config.toml
encoder_arch = "gmlp"
model = "audio captioner"
time_shift_ms = 50
input = "log_mel"
win_length = 512
tokenizer = "word"
encoder_subsampling = 4
encoder_width = 256
fusion = "prefix"
decoder_head_dim = 32
decoder_drop_path = 0.1
decoder_connector = "mlp"
lr = 0.0074
adamw_weight_decay_other_params = 0.05
Rows from block 3 of the audio encoder of a small audio captioner, named by matrix and row number. Rows with one number belong to one neuron. Each number is 128 + 24 x the weight over its row's rms, rounded and kept within 0 to 255. All counts start at 0. After the name is the row's rms in percent of the matrix's.
After each neuron's rows are labels from the 100 clips, of 14976, where the neuron reaches its largest size: "top examples" is what is common among them; "peak on" is the class under the peak. Only what is clearly more common there than usual is listed. The data: synthesized solo parts of chorales (CocoChorales). In brackets: how many of the 100.
# u: gMLP up (value half) (encoder.blocks.3.mixer.u.weight, 512x256), inputs 0-85
# v: gMLP up (gate half) (encoder.blocks.3.mixer.v.weight, 512x256), inputs 0-85
# out: gMLP down (encoder.blocks.3.mixer.out.weight, 256x512, transposed), outputs 0-85

u.418 121 [115  98 133 155 220 142 117 138 131 124 145  81 132  96  99 166 100 165 130 138  82 161  98 134 155 148 165 144 155 143 124 135 181 156 129 144 117 126 133 151 110 152 126 135 136 118 126  90 110 129 100 139 118  98 124 131 133 161 141  85 100 133 147 134 146 161 133 129 116 116 160 150  97 109  79 130 124 103 155 133 154 128 133  83 162 119]
v.418 122 [137 145 126 124 127 137 129 143 167 167 140 142  94 126 112 139 100 160 157 139 130 113 195 105  87 117 128 159  94 117 148  81 133 125 160 107 107 157 133 127 149 132 152 116 145 140  89 172 144 159 180 132  85 111  99 148 130  74 163 163 124  77 148 149 150 151 102 128 123 131 147 113 121 106  97 135  94 131 142 123  96 124 128 155 137 163]
out.418 118 [ 73  97 130 133 132 124  72 127 126 112 126 122 125 124 121 149 151 122 124 108 163 147 119 125 106 141 128 175 105 123 103 129 132 134 135 130 146  71 112 108 108 114 128 175 136 140 127 109 139 128 125 119 129 157  64 120  95 131 139 122 144 127 150 122 111 116 103 135 136 136  98 138 105 135 104 152  99 152 133 126  94  95 117 124 114 133]
top examples: note D#4 (44); trombone (37); horn (29)
peak on: D#4 (43)

u.369 138 [133 126  81 144 100 123 118 160 101 127 128 112 139 142  94  78 135 184 140 125 131 157  94 104  94 127 128 149 103 151 152 122 157 114 141 118 129 118 112 123 134 127 128 131 140 132  64 119 114 119 129  95 112 132 139 107  86 110 125 100 172 112 117 155 126 131 146 138 136 166 128 142 104 148 134 172 151 121 128 135 105 144 103 114 136  92]
v.369 136 [141 101 128  55 139 129 121 137 130 118 111 115 154 107 114 117 114 130 173 121  72 160 101  76 139  77 121 132 137 122 119 111 154 104 107 113 119 133 119 110 172 125 132 104 129 109 110 145  96  88 133 139  71 138 129 135 146 133 134  58 141 120 153 135 108 152 138  91 134 138 132 130  99 128 112 122 120 139 131 157 150 132 144 130 135  90]
out.369 138 [154 124 116 116 173 131 122 125 124 106 157 135 106  96 176 106 116 123 165 144 104 100 129 104 141 121 102  97 168 110 162  71 124  97 117 123 130 119 124 138  77  96  99  77 159 155 128 116 152 191  98 134 121 136 119 125 114 128 153 128  90 132 134 130 123 147 145 112 151 101 131 171 132 115 133 113 123 127 107 125 128 130 121  99 114 129]
top examples: flute (41); cello (35); note E3 (34)
peak on: E3 (34)

u.34 094 [135 107 134 112 127  97 135  78 163 185 144 132 102  87 111 135 135 159  95 125 162 145 123 186 119 125 132 146  58 128 129 119 130  92 115 116 178 113  70 132 128 149  69  96 113 148 122 108  98 138 126 105  97 152 134 162 176  98 149 105  83 132 102 122 118 118 114 149 133 118 206 152 120 122 163 166 147 129 135 118 116 136 133 105  98 108]
v.34 099 [116 129 120 163 122 137 124 128 117 153 129 139 140 138 124 149 107 102  92  88 139 113 178  81  91 106 110 111 104 144 151 150 119 128 157 106 120 145 143 138 101 152 134 129 137  93  94 135 116 110 137 163 128 107 136 120 125 122 157 136  88 132 161  42 135 130 156 147 122 152 132 128 138 131 126 116 134 132 160 148 142 140  85 128 144 132]
out.34 091 [148 127 137 147  71 152 116 161 128  83 115 161 132 192 125 122 126 130 171 114  85 119 114 112 110 134 122 120 137  79 128 146 162 140 127 102 138 144 175 159 160 132 150 128 142 150 110  88 152  94 132 117 110 172 100 142 130 111 132 131 132  98 128  90 106 147 119 115 134 130 127 117 133  98 112 111 168 130 163 110 114 149  81 157  97 104]
top examples: note D#4 (61); note C#4 (30); trombone (29)
peak on: silence (59)

u.225 141 [115 117 129  95  90 119 127 113  96  95 124 181 140 135 142 100 121 148 103 147 108  98 134 119 127 107  80  75 116 124 113 142 118 122 136 112 136 111 144 147 125 103 112 127 150 160 117 111 107 122 100 149 150 155 152 133 151 123 136 146  62 149 130 119 125 146 148  95 157 147 138 163 134 163 112 176 101 130 128 133 118 134 125 133 131 104]
v.225 136 [128 103 132 118  92 186 169 128 100 117 131 179 125  98 113 135 122 102 115 126 144  91 148 122 134 170 189 155 135 140 140 126 151 124 115  81 103 122 114 134 117 150 125  83 131 117 166  92 144 135 107 118 151 101 189 147 130  86 129 119 125 125 151  79 110 116 145 123 126 130 187 112 101 147 114 160  96 148 151 138 162 159  99 112 126 119]
out.225 143 [126 111 123  73 131 140 130 155 135 125 111  89 128  84 129 139 142 117 134 128 161 120 123  97 139 107 118 111 122 118 146 197 148 113 135 178 124  93 143 120 131 131 134 135 119  55 128 180 107 129 162 126 130 117 145 187 120 102  98  98 151 109 145 118 100 120 137 101 179 140 129 135 101 130  97 139 128 122 130 125 143 127 183 158 119  82]
top examples: note B3 (100); tuba (41); note F#3 (26)
peak on: B3 (100)

u.310 053 [132  92 133 113 134 137 127 147 158 133 111 160 108 137 188 135 155 157 135 140 122  93 113 134 108 109 168 136 159 131  73 144 147 127 155 107 135 109 123 129 134 108 119 131 145 129 162 144 103 107 146 142 125 131 139 113 190 172 118 104  65 159 158 145 118 139 134 117 132 164  92 124 133 126 169 129 112 143 127 112 152 139 127  90 108 136]
v.310 051 [ 92  97  93 110 123 121 140 123 131 158 143 115 124 120 121  97 152 144 123 125 130 151 125 125 139 126 102 107 190 126 119 128 156 128 150 105 133 170 141  89 140 116 106 140 154 110 109 119 120 152 133 141 132 128 164 122  76 122 108 134 138 160 139 137 133 177 126 129 144 130 106 155  94 116 139 123 124 142  73 150 129 124 158 141  61 162]
out.310 045 [138  83 133 129 130 105 134 128 126 186 104 111 129 129 128 140 137 139 128 129 135 158 117 155 159 114 122 129  97  86 122 113  80 128 117 126 121 143 128 110 137 125 121 214 114 133 130 126 102 112 126 141 126 149 108 103  59 129 129 169 125 120 115  58 147 127 167 111 138  75 126 132 134 130 128 136  90 143 130  99 165 121 130  82 133 219]
top examples: flute (59); note F#5 (25)
peak on: silence (36)

u.269 143 [114 139 125 130 127 166 141  99  90 138 116 159 102  83 118 129 126 113 121 117 130 122 128 100 125 133 163 123 149 130 171 109  97 113 105 130 132 114 147 118  91 150 132 130 133 125 160 157 128  89 187 117 121 117 128 134 153 107 138 151 111 136 100 133 100 112 129 102 116 131 129 133 127 112 115 118 140 161  87 125  89 120 136  87 128 160]
v.269 138 [139 110 160 158 124 141 130 151 136  93 100 145 129  92 132 102 123 121 111 130 168 114 129 109 134 114 113  90 133 108 134 144 129 129 147 132 154 152 123 160 137 126 142  98 124 164 104 166 120 122 127  91  99 102 184 138 169 100 122 135 114 140 157  98 148 155 124 119 115 144 130  92 126 125 147  91 145 128 142 134  83 113 105 135 143 122]
out.269 145 [128 115 115 107 108  90 136 118 149 151 100  91 143 112 123 130 141  97 131 147 141 126 156 109 133 145 147 187 128 147 161 152 133 132 123 127 130  65 100 135 129 134 126 159 146 200 146 135 189 127 148 141  98 125  99 162 122 102 156 127 125 127 100 120 111 125 127 136 140 153 116 177 144 129 135 117 135 148 140 125 106 128 150 114 123 109]
top examples: note B3 (100); note A#3 (34); tuba (29); cello (25)
peak on: B3 (98)

u.251 029 [126 128  96 127 125 141 129 147 126 139 185 122 125 119 153 140 141 118 148 205 140 145 127 127 130 111 120 113 135 118 134 138 162  69 125 127 130 110 147 122 128 127 134 128  92 199 125 149 127 126 129  98 153 131 138 128 158 128 128 128  89 148 129 109 127 128 124  89  97 128 128 158 135 122 182 125  71 136 118 119 128 146 122 129 117 123]
v.251 027 [128 179 130  77 106 104 126 114 123 129 125 125 108 142 135  75  86 134 144  90 162 131  84 124 118 128 120 101 163 126 122  71 139 149 192 122 126  88 111 142 119 128 128 143 146 129 148 132 170 130  85 124 162 128 129 142 156 141 124 112  69 108 132 133 132 126 138 105 125 131 122  92 130 129 132 112 159 142 127 152 168 132 138 103 105 128]
out.251 027 [125 120 128 123 140 125 127 129 131 153 128 140 196 128 123 132 205 105 128 131 128 120 104 116  92 128 162 127 130 123 162 143  95 128 130 174  74 152  82 127 130 128 141 126 181 128 157 125 128 108 138 115  94 164 135  89 118  98 127 128 161 113 161 104 181 139 146 131 201 128 205 128 111 113 130 121 165 120 136 150 148 102 129 128 137 127]
top examples: note D#4 (67); trombone (41); instrument: cello (27); note F#4 (25)
peak on: D#4 (61)

u.366 141 [ 98 126 124 118 155 168 147 104 127 144 148 149 151 159 144 159 155 128 143 117 151 129 142 112 129 117 128 101 142  94 144 134 108 118 189  76 161 144 129 131 161 183  88 158 140 127 115 120 137 110  71  93 168 125 124 156 101 179  93 131 117 109 117 124 124 130 148 127  64 104  98 158  84 111  99 159 129 156 106  99  88 159 125  99 134 125]
v.366 151 [126 143 121 131 136  75 155 127 104 145 118 128 113 132  96 159 128 129 127 126 108 128  84 131 157  79 156  62 127 130 191 140 177 113 149 122 118 171 139 152 132 130 120 104 107 106 136  88 125 104 111 102  93 117 148 149 130 118 132 142 126 140 120 128 111 109 107 128 134 130 121  91 123 151 122 137 153 130 112 111  85  96 134 123 145 106]
out.366 146 [124 124 126 125 106 114 165 129 128  88 114  88 130 143 138 132 114 141 120 151  78 102  96 147 126 108 135 140 133 138  91  69 139 180 184 147 150 130  59 118 128 125 145 114 130  96 134 187 123 148 138 118 129 168 125 114  64 132 105 138  88 117 126 128 150 127 130 117 102 156 148 119 137 121 114 152 118 145 129 136  92 126 154 132 127 152]
top examples: note D#4 (47); note F4 (43); bassoon (39); note C4 (35)
peak on: F4 (37)

u.455 022 [ 59 129 128 168 126 128 128 195 153 126 128 146 112 144 128 128 126 104 128 119 139  93 114 135 127 144 114 128 145 128 131 128 128 154 128 128 128 107 128 101 121 143 128 130 174 128 129 189 128 166 129 126  86 167 150 164 125 128 164 129 129 176 133 139 137 127 120 128 141 123 107 118 134 144 127 146 145 144 114 130 129 147 125 108 127 101]
v.455 031 [168 160 147 105 124 166 133  99 117 152 122 128 134 133 119  98 222 116 156 132 133 138 124 105 139 124 102 123 145 127 126 165 122 152 122 134 146 132 207 129 154 127 105 117 127 121  87 113 147 125  51 120 136 125 106  77 130 125 128 145 106 101 123 104 140 128 128 117 124 124 121 127  97 124  97  98  81 120 128 131 125 148 129 183 138 112]
out.455 019 [128 124 113 123 112 124  59 132 127 128 103 129 127 108  57 128 128 114 135 152 131 110 240 128 138 129  80 128 128  91 128 128 123 128 162 128 108  96 141 128 127 107 127 121 169 125 128 128 129 117 125 129 130  46 128 128 128  96 128 128 128 182 108  95 153 182 128 129 130 128 128 128 128  89 128 111 127 109 126 128 202 156 128 128 105 177]
top examples: flute (46); cello (39); note F5 (37)
peak on: F5 (29)

u.173 048 [ 71 128  70 125 142  84 128 121  97 110 137 129 139 134 131 155  98 158 127 179 124 117 146  99 115 100 120 125 127 129 129 123 156 109 119 129 101  83 151 127 130 162 133 131 163 147 129 128 136 112 117 136 131 154 122 116 139 131 118 132 183 127 139 131 136 129 123 129 129  99 134 124 125 120 124  97  80 128 123 131 121  85 130 144 174 134]
v.173 058 [143 131 125  47 129 131 114 184  90 128 125 133  91 138 105 119 130 123 127 116 133 106 164 113 134 120 147 117 142 109 111 129 110 139 151 169 117 121 133 128 125  72 133 124 110 141  72 112 119 128 151 211 134  85 113 174 136 129 188 174 182 125 104 133 128  75 169 129  97 101 122 128 145 129 128 132 140 121 126 131 126 125 105 125 127  96]
out.173 042 [128 125 169  70 128 154 129 176 127 132 128  88 130 138 107 113 130 128 148  95 109 150 154 111 114 128 128 136 105 106 128 128 127 160 134 130 125 130 133 111 147  88 121 107 125 148 172 124 131 156 151 104 132 133 113 170  75 128 130 116 128 151  61 128 128 131 128 118 147 121 112 136 102 123 142 119 197 125 122 134 123 148 129 128  48 149]
top examples: note D#4 (45); note F#3 (38); cello (35)
peak on: D#4 (36); F#3 (35)

u.371 094 [151  76 166 146 135 123  94 124 142 141 143 119  98 123 148 100 136  54 163  43 113 104 169 137 125 157 129 136 119  76 144 144 113 139 129 147 145 129 115 129 151 159 155 127 151 127 154 115 120  77 112 129  76 123 152 123 119 119  89  84  39  74 166 156 124 140 137 127 164  92 145 130 148 140 129 142 146 131 154 126 129  87 115 122 130 169]
v.371 095 [ 99  70 140 137  94 113 116 142 101 169 112 103 135 130 123  76 132 132 125 128 114 131 108  97 119 121 146 145 140 120 153  98 111 167 182  87 130 128 148 157 167 180  82 119 116 145 127 140 134 116 150 100 124 127 185 140 116 126 138 114  82 123 118 135 151  98 101 118 103 133 164 123  97 157 163 149 120 122  69 108 112 117  85 153 147 121]
out.371 103 [144 157 119 128  75  93 132 142 110 141  79 104 118 172 135 125 156 128 188 144 125 148 126 137 149 141 130 130 125 127 105  89 101 127  85 128 115 155 152 113 143 113 109 127 140 114 163 111 112 124 132 120 118 114 161 131 106 160 144 133 139 130 133 146 151 137 145 180 141 123 159 127 143 128 117 126  90 133 125 141 103  99 120 110 109 167]
top examples: flute (98); note F5 (45); note G5 (29); note G#5 (25)
peak on: F5 (38)