Rows from block 2 of the text decoder, named by matrix and row number. Rows with one number belong to one attention dimension. Each number is 50 + 15 x the weight over its row's rms, rounded and kept within 0 to 99. All counts start at 0. After the name is the row's rms in percent of the matrix's.
# v: attention query, key and value (stacked) (decoder.blocks.2.attn.qkv.weight, 576x192, the v third), inputs 96-191
# proj: attention output (decoder.blocks.2.attn.proj.weight, 192x192, transposed), outputs 96-191
v.141 085:48 75 59 50 22 46 34 77 38 26 48 35 33 82 67 16 34 48 51 28 46 65 53 34 37 63 62 47 39 59 36 71 53 62 49 62 34 76 19 34 50 55 53 29 55 49 29 29 19 32 43 75 39 50 45 60 54 61 44 40 37 72 49 52 50 54 55 70 66 49 45 36 55 54 49 70 60 47 46 45 32 45 53 46 69 25 76 40 64 55 51 56 11 39 55 40
proj.141 087:59 59 55 68 50 50 74 46 27 66 65 60 50 41 67 63 43 68 35 48 39 30 54 34 46 70 48 38 47 42 60 06 62 30 64 65 40 27 61 59 49 58 46 47 32 38 53 56 59 54 41 58 29 58 49 51 48 57 52 46 70 31 43 67 68 52 51 42 48 46 47 52 31 40 16 74 55 54 44 61 42 63 65 42 65 53 17 43 58 73 32 56 70 05 63 60
v.142 078:45 74 48 43 50 52 28 64 59 49 56 25 51 38 30 43 37 57 46 51 56 45 74 53 41 56 23 38 59 55 37 62 78 63 68 47 32 58 18 27 45 46 67 43 58 81 49 35 66 13 69 30 62 46 58 63 53 68 50 47 52 29 57 20 52 37 51 44 61 59 41 21 62 29 38 32 42 54 59 32 44 53 52 48 68 76 41 50 33 61 70 80 34 66 16 55
proj.142 080:73 68 66 56 87 56 43 50 53 41 54 64 58 35 55 31 48 48 24 66 48 28 92 32 50 53 49 51 51 40 80 52 38 62 38 40 53 34 40 40 61 58 38 66 56 45 48 19 58 35 30 45 27 97 38 27 56 56 62 65 54 39 43 57 55 83 31 36 34 69 48 12 69 37 49 52 67 57 55 38 21 69 32 59 79 50 63 50 80 55 19 63 45 52 45 49
v.143 092:83 52 50 26 58 86 29 41 90 33 41 47 45 72 51 38 66 39 54 40 33 51 68 47 55 61 50 44 50 19 59 25 44 49 20 34 47 64 63 52 55 26 51 42 68 44 20 55 41 42 66 49 42 46 29 69 28 50 52 55 68 63 55 75 35 60 39 74 34 39 32 38 50 65 47 34 31 59 66 56 61 49 66 45 35 56 65 35 68 42 60 76 73 48 37 82
proj.143 099:63 50 57 46 40 42 61 37 42 53 33 46 39 63 40 65 61 45 64 37 67 51 42 54 68 40 50 57 75 67 50 62 58 61 37 33 58 65 64 52 76 59 76 54 56 55 44 48 39 39 48 62 57 60 64 41 31 56 63 43 68 22 55 49 37 42 57 56 68 59 75 28 60 30 43 52 77 45 28 15 31 50 66 55 24 50 41 50 22 40 08 31 43 30 56 83
v.144 090:54 41 49 26 77 70 90 48 56 45 58 46 47 52 49 22 54 53 43 48 74 47 51 50 28 71 69 45 76 19 51 46 42 31 76 68 48 51 72 43 51 45 63 48 52 60 42 14 41 28 23 21 50 48 44 37 25 42 54 30 59 43 60 74 38 44 29 48 45 45 55 49 44 72 53 77 50 68 45 51 69 58 62 18 17 51 53 76 67 47 70 73 58 74 35 46
proj.144 089:54 34 29 62 59 49 47 40 28 36 47 53 33 50 56 51 53 49 51 54 57 55 75 47 53 23 67 30 54 87 42 27 47 66 56 46 64 45 41 43 52 33 47 50 42 51 44 50 37 68 61 56 51 47 53 48 46 48 48 61 56 52 58 29 70 47 16 48 90 26 48 38 72 52 47 43 18 27 51 23 34 59 57 81 35 42 57 39 60 37 25 18 35 46 59 72
v.145 091:21 67 57 63 50 40 50 35 47 58 43 30 40 57 59 67 79 50 50 56 77 49 55 71 56 60 59 48 32 48 51 57 63 42 48 51 25 39 31 18 50 69 38 44 61 74 48 47 43 46 76 47 72 52 41 68 46 31 45 60 43 52 33 24 73 59 25 53 55 42 68 41 67 39 60 64 41 46 50 87 65 42 49 26 33 43 56 56 45 46 46 24 42 52 27 45
proj.145 093:44 55 39 36 29 55 56 38 68 76 50 64 64 50 50 33 61 42 37 65 49 44 69 23 41 53 43 61 49 54 28 41 60 66 25 78 78 49 60 49 49 45 52 58 41 45 52 39 38 07 26 41 34 49 57 47 51 38 43 87 65 46 51 31 45 57 55 44 45 74 27 79 42 60 40 54 62 70 43 63 51 51 64 34 67 57 48 89 50 33 81 27 53 31 63 50
v.146 095:46 73 84 55 21 61 49 27 56 59 30 43 68 48 50 53 64 49 54 29 44 56 36 35 34 53 55 72 55 55 64 17 22 43 79 57 72 56 46 64 44 53 10 42 34 60 40 60 54 51 68 47 50 32 62 42 38 42 52 32 57 43 52 28 55 59 73 64 41 47 66 38 73 49 48 40 33 24 51 57 62 53 42 35 33 50 46 48 57 58 31 60 25 55 37 62
proj.146 094:80 56 45 43 36 22 29 76 61 60 68 46 29 54 41 22 71 63 56 42 50 59 56 50 44 58 52 70 36 51 43 58 49 77 51 53 70 45 57 59 26 50 47 64 57 39 65 29 42 41 59 65 71 51 38 60 65 52 47 37 65 38 70 43 51 70 50 47 56 38 50 53 53 76 39 63 90 48 31 46 33 54 74 48 58 54 27 83 69 53 43 34 74 35 33 28
v.147 085:42 41 46 50 52 62 33 52 54 50 58 59 45 59 44 49 67 29 50 63 42 53 28 70 26 44 40 61 42 83 59 40 65 51 49 59 49 44 38 62 35 63 58 20 59 44 52 49 22 78 82 49 68 26 58 24 62 42 40 53 33 42 41 70 58 48 52 50 31 44 22 55 59 70 50 50 99 52 76 63 35 52 55 49 72 41 61 33 61 70 40 36 38 31 41 87
proj.147 088:30 73 49 43 52 49 85 45 54 54 33 26 70 57 50 52 57 45 46 56 46 33 29 46 29 46 30 51 81 62 44 33 75 54 42 70 75 39 16 77 58 57 81 34 15 61 42 46 45 73 50 38 16 13 41 48 38 47 31 43 55 41 55 77 63 67 39 47 59 44 29 65 37 63 79 59 29 52 58 73 57 27 82 23 47 63 28 69 74 49 31 55 52 61 63 48
v.148 094:61 40 24 48 67 60 69 46 68 70 53 57 59 35 51 71 36 30 37 56 66 54 61 51 84 76 39 46 47 35 27 40 41 47 41 59 60 37 52 45 53 46 48 43 58 58 56 36 40 51 39 58 48 94 46 70 50 50 65 60 42 33 66 56 36 39 38 32 73 14 64 29 48 61 75 47 46 77 51 47 58 50 61 51 63 42 41 47 66 41 86 54 41 21 46 41
proj.148 098:41 42 54 64 59 68 32 29 42 34 53 79 33 50 39 60 62 37 54 66 76 68 67 45 55 66 57 54 55 49 47 44 49 47 29 58 56 69 61 43 52 56 64 34 47 62 44 51 57 53 64 38 35 52 56 26 53 52 36 61 41 38 30 25 69 41 74 43 45 18 45 65 68 21 42 41 14 57 57 57 65 45 27 56 52 53 18 58 37 46 32 36 20 74 49 44
v.149 076:55 41 81 65 31 38 46 66 62 43 49 37 22 29 49 71 61 52 61 47 56 48 57 43 55 59 48 70 49 62 47 50 38 39 65 45 62 73 20 37 31 29 56 50 21 60 30 63 27 61 41 45 34 62 47 40 39 47 50 24 49 08 31 08 35 41 57 77 51 57 48 47 57 55 50 41 22 28 22 70 50 57 24 51 49 58 33 50 34 41 64 56 35 50 49 64
proj.149 075:44 62 37 29 57 41 44 80 60 48 49 41 46 56 59 62 71 74 59 55 57 24 75 55 67 69 44 62 49 61 50 34 48 58 44 17 75 53 49 62 55 51 49 51 71 49 36 36 62 59 71 42 59 62 59 36 42 40 40 42 54 58 44 33 46 67 49 47 58 63 42 42 43 55 28 61 53 37 65 43 32 49 45 74 73 46 43 36 35 56 35 15 87 50 38 32
v.150 088:24 73 49 64 28 78 43 51 76 46 49 45 40 49 29 79 73 59 49 42 59 75 80 52 48 49 41 59 63 38 43 33 60 56 34 82 74 43 80 64 35 32 44 62 41 30 23 52 45 44 52 61 55 64 49 51 77 41 62 45 56 51 48 55 82 38 66 53 66 81 63 67 33 55 46 54 54 49 52 60 65 56 61 55 52 29 59 14 41 71 63 57 52 48 62 51
proj.150 091:63 42 50 89 59 50 39 44 51 54 55 24 66 72 43 42 53 57 66 34 43 43 51 71 33 49 71 41 31 35 76 74 48 48 75 14 74 67 56 28 47 47 64 75 47 50 68 46 61 28 24 69 41 65 50 64 30 73 60 49 44 38 33 64 24 30 34 65 32 41 39 61 47 49 63 14 54 53 52 50 54 55 27 30 52 61 62 59 55 52 99 51 54 46 52 57
v.151 092:40 75 53 53 54 50 58 52 67 43 72 55 49 39 31 60 16 53 43 49 47 28 45 54 45 47 74 31 68 13 58 60 48 66 53 47 65 31 58 49 51 47 61 53 48 29 59 49 49 18 43 63 48 57 71 65 40 64 46 52 40 73 58 58 53 39 67 18 15 45 31 58 39 37 45 62 60 48 51 49 64 44 46 53 86 55 52 59 84 85 46 70 28 52 41 48
proj.151 088:55 40 48 63 60 12 21 61 17 24 47 72 41 29 69 44 28 67 44 53 65 39 48 52 34 68 49 44 54 55 53 43 60 51 54 61 47 60 62 62 54 43 49 71 54 48 62 73 73 47 61 47 88 72 53 52 58 45 59 56 26 41 71 30 36 40 76 50 46 37 51 28 65 98 34 48 48 41 62 73 18 45 41 77 61 59 56 31 72 53 23 39 36 61 64 00
v.152 078:22 89 60 51 59 42 67 55 45 45 46 53 54 35 59 25 75 64 31 50 15 54 66 55 48 40 60 67 37 55 44 27 62 46 55 35 45 48 56 54 57 45 61 52 53 43 43 40 68 57 70 54 49 53 61 41 46 51 70 55 38 50 32 45 52 56 66 30 54 48 44 41 63 46 42 29 69 61 33 88 56 53 51 34 30 48 37 58 66 45 44 44 45 48 00 49
proj.152 080:39 51 45 68 68 84 48 42 38 70 23 50 63 43 46 58 81 46 41 60 71 36 47 42 46 50 81 43 72 41 45 38 56 81 36 50 73 51 33 50 25 68 43 52 50 31 26 48 42 39 38 57 41 67 50 49 52 52 51 55 18 54 83 49 41 46 55 26 79 39 37 40 45 56 78 51 68 42 62 32 50 38 49 40 40 23 47 67 48 35 72 31 45 42 54 35
v.153 093:67 64 37 45 67 25 81 72 54 43 31 51 48 48 39 03 49 16 46 38 28 40 58 60 43 51 39 55 74 37 34 37 26 21 52 78 47 79 49 30 51 77 81 47 76 45 59 25 49 55 50 43 75 50 47 28 37 54 51 48 62 56 50 54 35 35 47 65 43 46 51 46 26 74 60 26 47 51 42 43 51 43 60 44 59 55 20 47 42 31 70 51 54 64 57 41
proj.153 097:78 41 60 42 61 69 24 63 27 50 70 54 51 23 44 74 48 65 40 61 56 53 47 50 79 48 60 28 31 33 15 30 55 34 34 23 30 35 44 36 24 71 50 52 30 49 69 70 59 52 49 57 42 75 75 50 61 51 45 66 47 76 37 55 61 39 61 23 65 60 57 15 49 43 52 53 53 44 36 34 70 39 49 50 52 43 38 22 40 78 32 44 42 67 70 55
v.154 096:38 44 56 57 62 25 74 43 33 55 87 47 53 51 47 59 72 52 39 51 65 48 74 76 37 43 21 24 53 52 69 63 90 30 46 20 23 34 74 64 63 84 99 53 79 44 40 38 55 48 61 29 68 27 40 71 43 38 45 66 57 54 99 59 71 39 72 39 36 52 40 57 26 50 29 30 48 42 44 47 54 31 59 42 64 51 51 51 43 51 50 46 81 52 24 37
proj.154 094:14 28 51 47 50 81 61 79 82 42 67 16 62 49 57 34 53 57 50 48 65 39 43 41 56 41 53 15 24 34 56 56 39 48 60 69 55 52 46 76 64 66 42 64 48 69 29 48 66 37 33 50 23 70 43 71 37 39 79 57 35 51 46 50 40 50 04 61 36 22 45 73 56 63 68 48 36 58 58 20 47 39 52 67 55 46 49 14 64 39 64 41 61 44 52 45
v.155 095:45 18 67 35 54 40 63 61 78 59 41 40 46 70 60 37 70 54 85 46 70 41 64 44 64 98 49 72 19 44 40 47 49 49 49 33 74 71 42 47 49 25 37 29 29 54 51 68 55 45 38 41 44 29 46 88 63 69 51 51 53 55 41 47 46 75 46 57 35 50 46 49 46 37 46 42 37 53 61 33 40 53 47 66 24 82 49 49 48 40 58 56 33 53 58 28
proj.155 095:30 91 47 44 50 27 88 44 34 51 48 50 50 42 43 55 44 39 28 46 33 29 55 34 64 57 55 15 57 62 94 45 40 51 53 37 43 68 63 39 99 39 47 32 65 44 31 60 55 48 53 50 49 47 29 27 41 47 54 31 69 48 66 35 46 77 50 56 43 45 73 33 54 51 18 45 57 59 52 48 47 62 39 84 54 43 28 59 47 52 09 39 39 52 64 45
v.156 085:49 38 68 65 80 11 76 43 28 66 56 41 27 63 51 35 54 28 59 59 35 40 43 47 60 58 43 23 39 77 51 55 74 52 46 15 40 50 31 52 57 52 95 58 65 45 51 42 19 61 55 33 52 19 29 55 48 52 62 39 37 57 47 41 27 40 21 72 47 53 24 58 52 31 39 48 24 78 53 42 29 43 50 36 85 36 54 63 45 59 57 24 61 60 37 71
proj.156 087:22 60 64 16 40 85 73 57 52 54 68 50 75 41 59 69 48 49 46 56 55 38 24 62 30 31 09 31 61 55 45 38 50 40 51 67 55 21 49 60 83 73 66 54 72 47 10 49 46 54 54 25 32 36 51 44 41 48 64 53 62 96 54 52 28 52 51 45 57 62 63 50 61 56 49 80 48 67 80 50 49 48 44 51 41 50 42 48 12 34 61 61 47 45 47 50
v.157 080:34 60 61 34 18 52 71 43 58 36 26 56 19 44 30 47 91 20 62 47 45 54 69 59 56 96 49 36 52 66 41 59 46 46 31 43 77 69 33 50 44 38 22 48 67 59 50 56 50 50 44 58 48 51 44 66 37 44 40 54 46 87 81 49 46 57 41 45 79 58 50 47 43 60 75 45 43 25 54 62 38 35 43 24 51 61 44 40 20 62 40 56 50 53 53 42
proj.157 079:40 90 34 54 43 64 40 25 57 50 38 51 72 60 57 43 49 45 66 59 29 36 28 74 48 54 43 29 42 25 53 74 51 30 39 61 27 41 46 31 51 60 64 51 36 57 53 43 84 41 22 42 00 68 52 52 35 47 51 50 60 50 40 50 48 53 58 68 47 29 51 85 67 35 37 48 78 46 62 70 25 74 33 40 52 52 28 82 49 56 40 48 34 34 65 45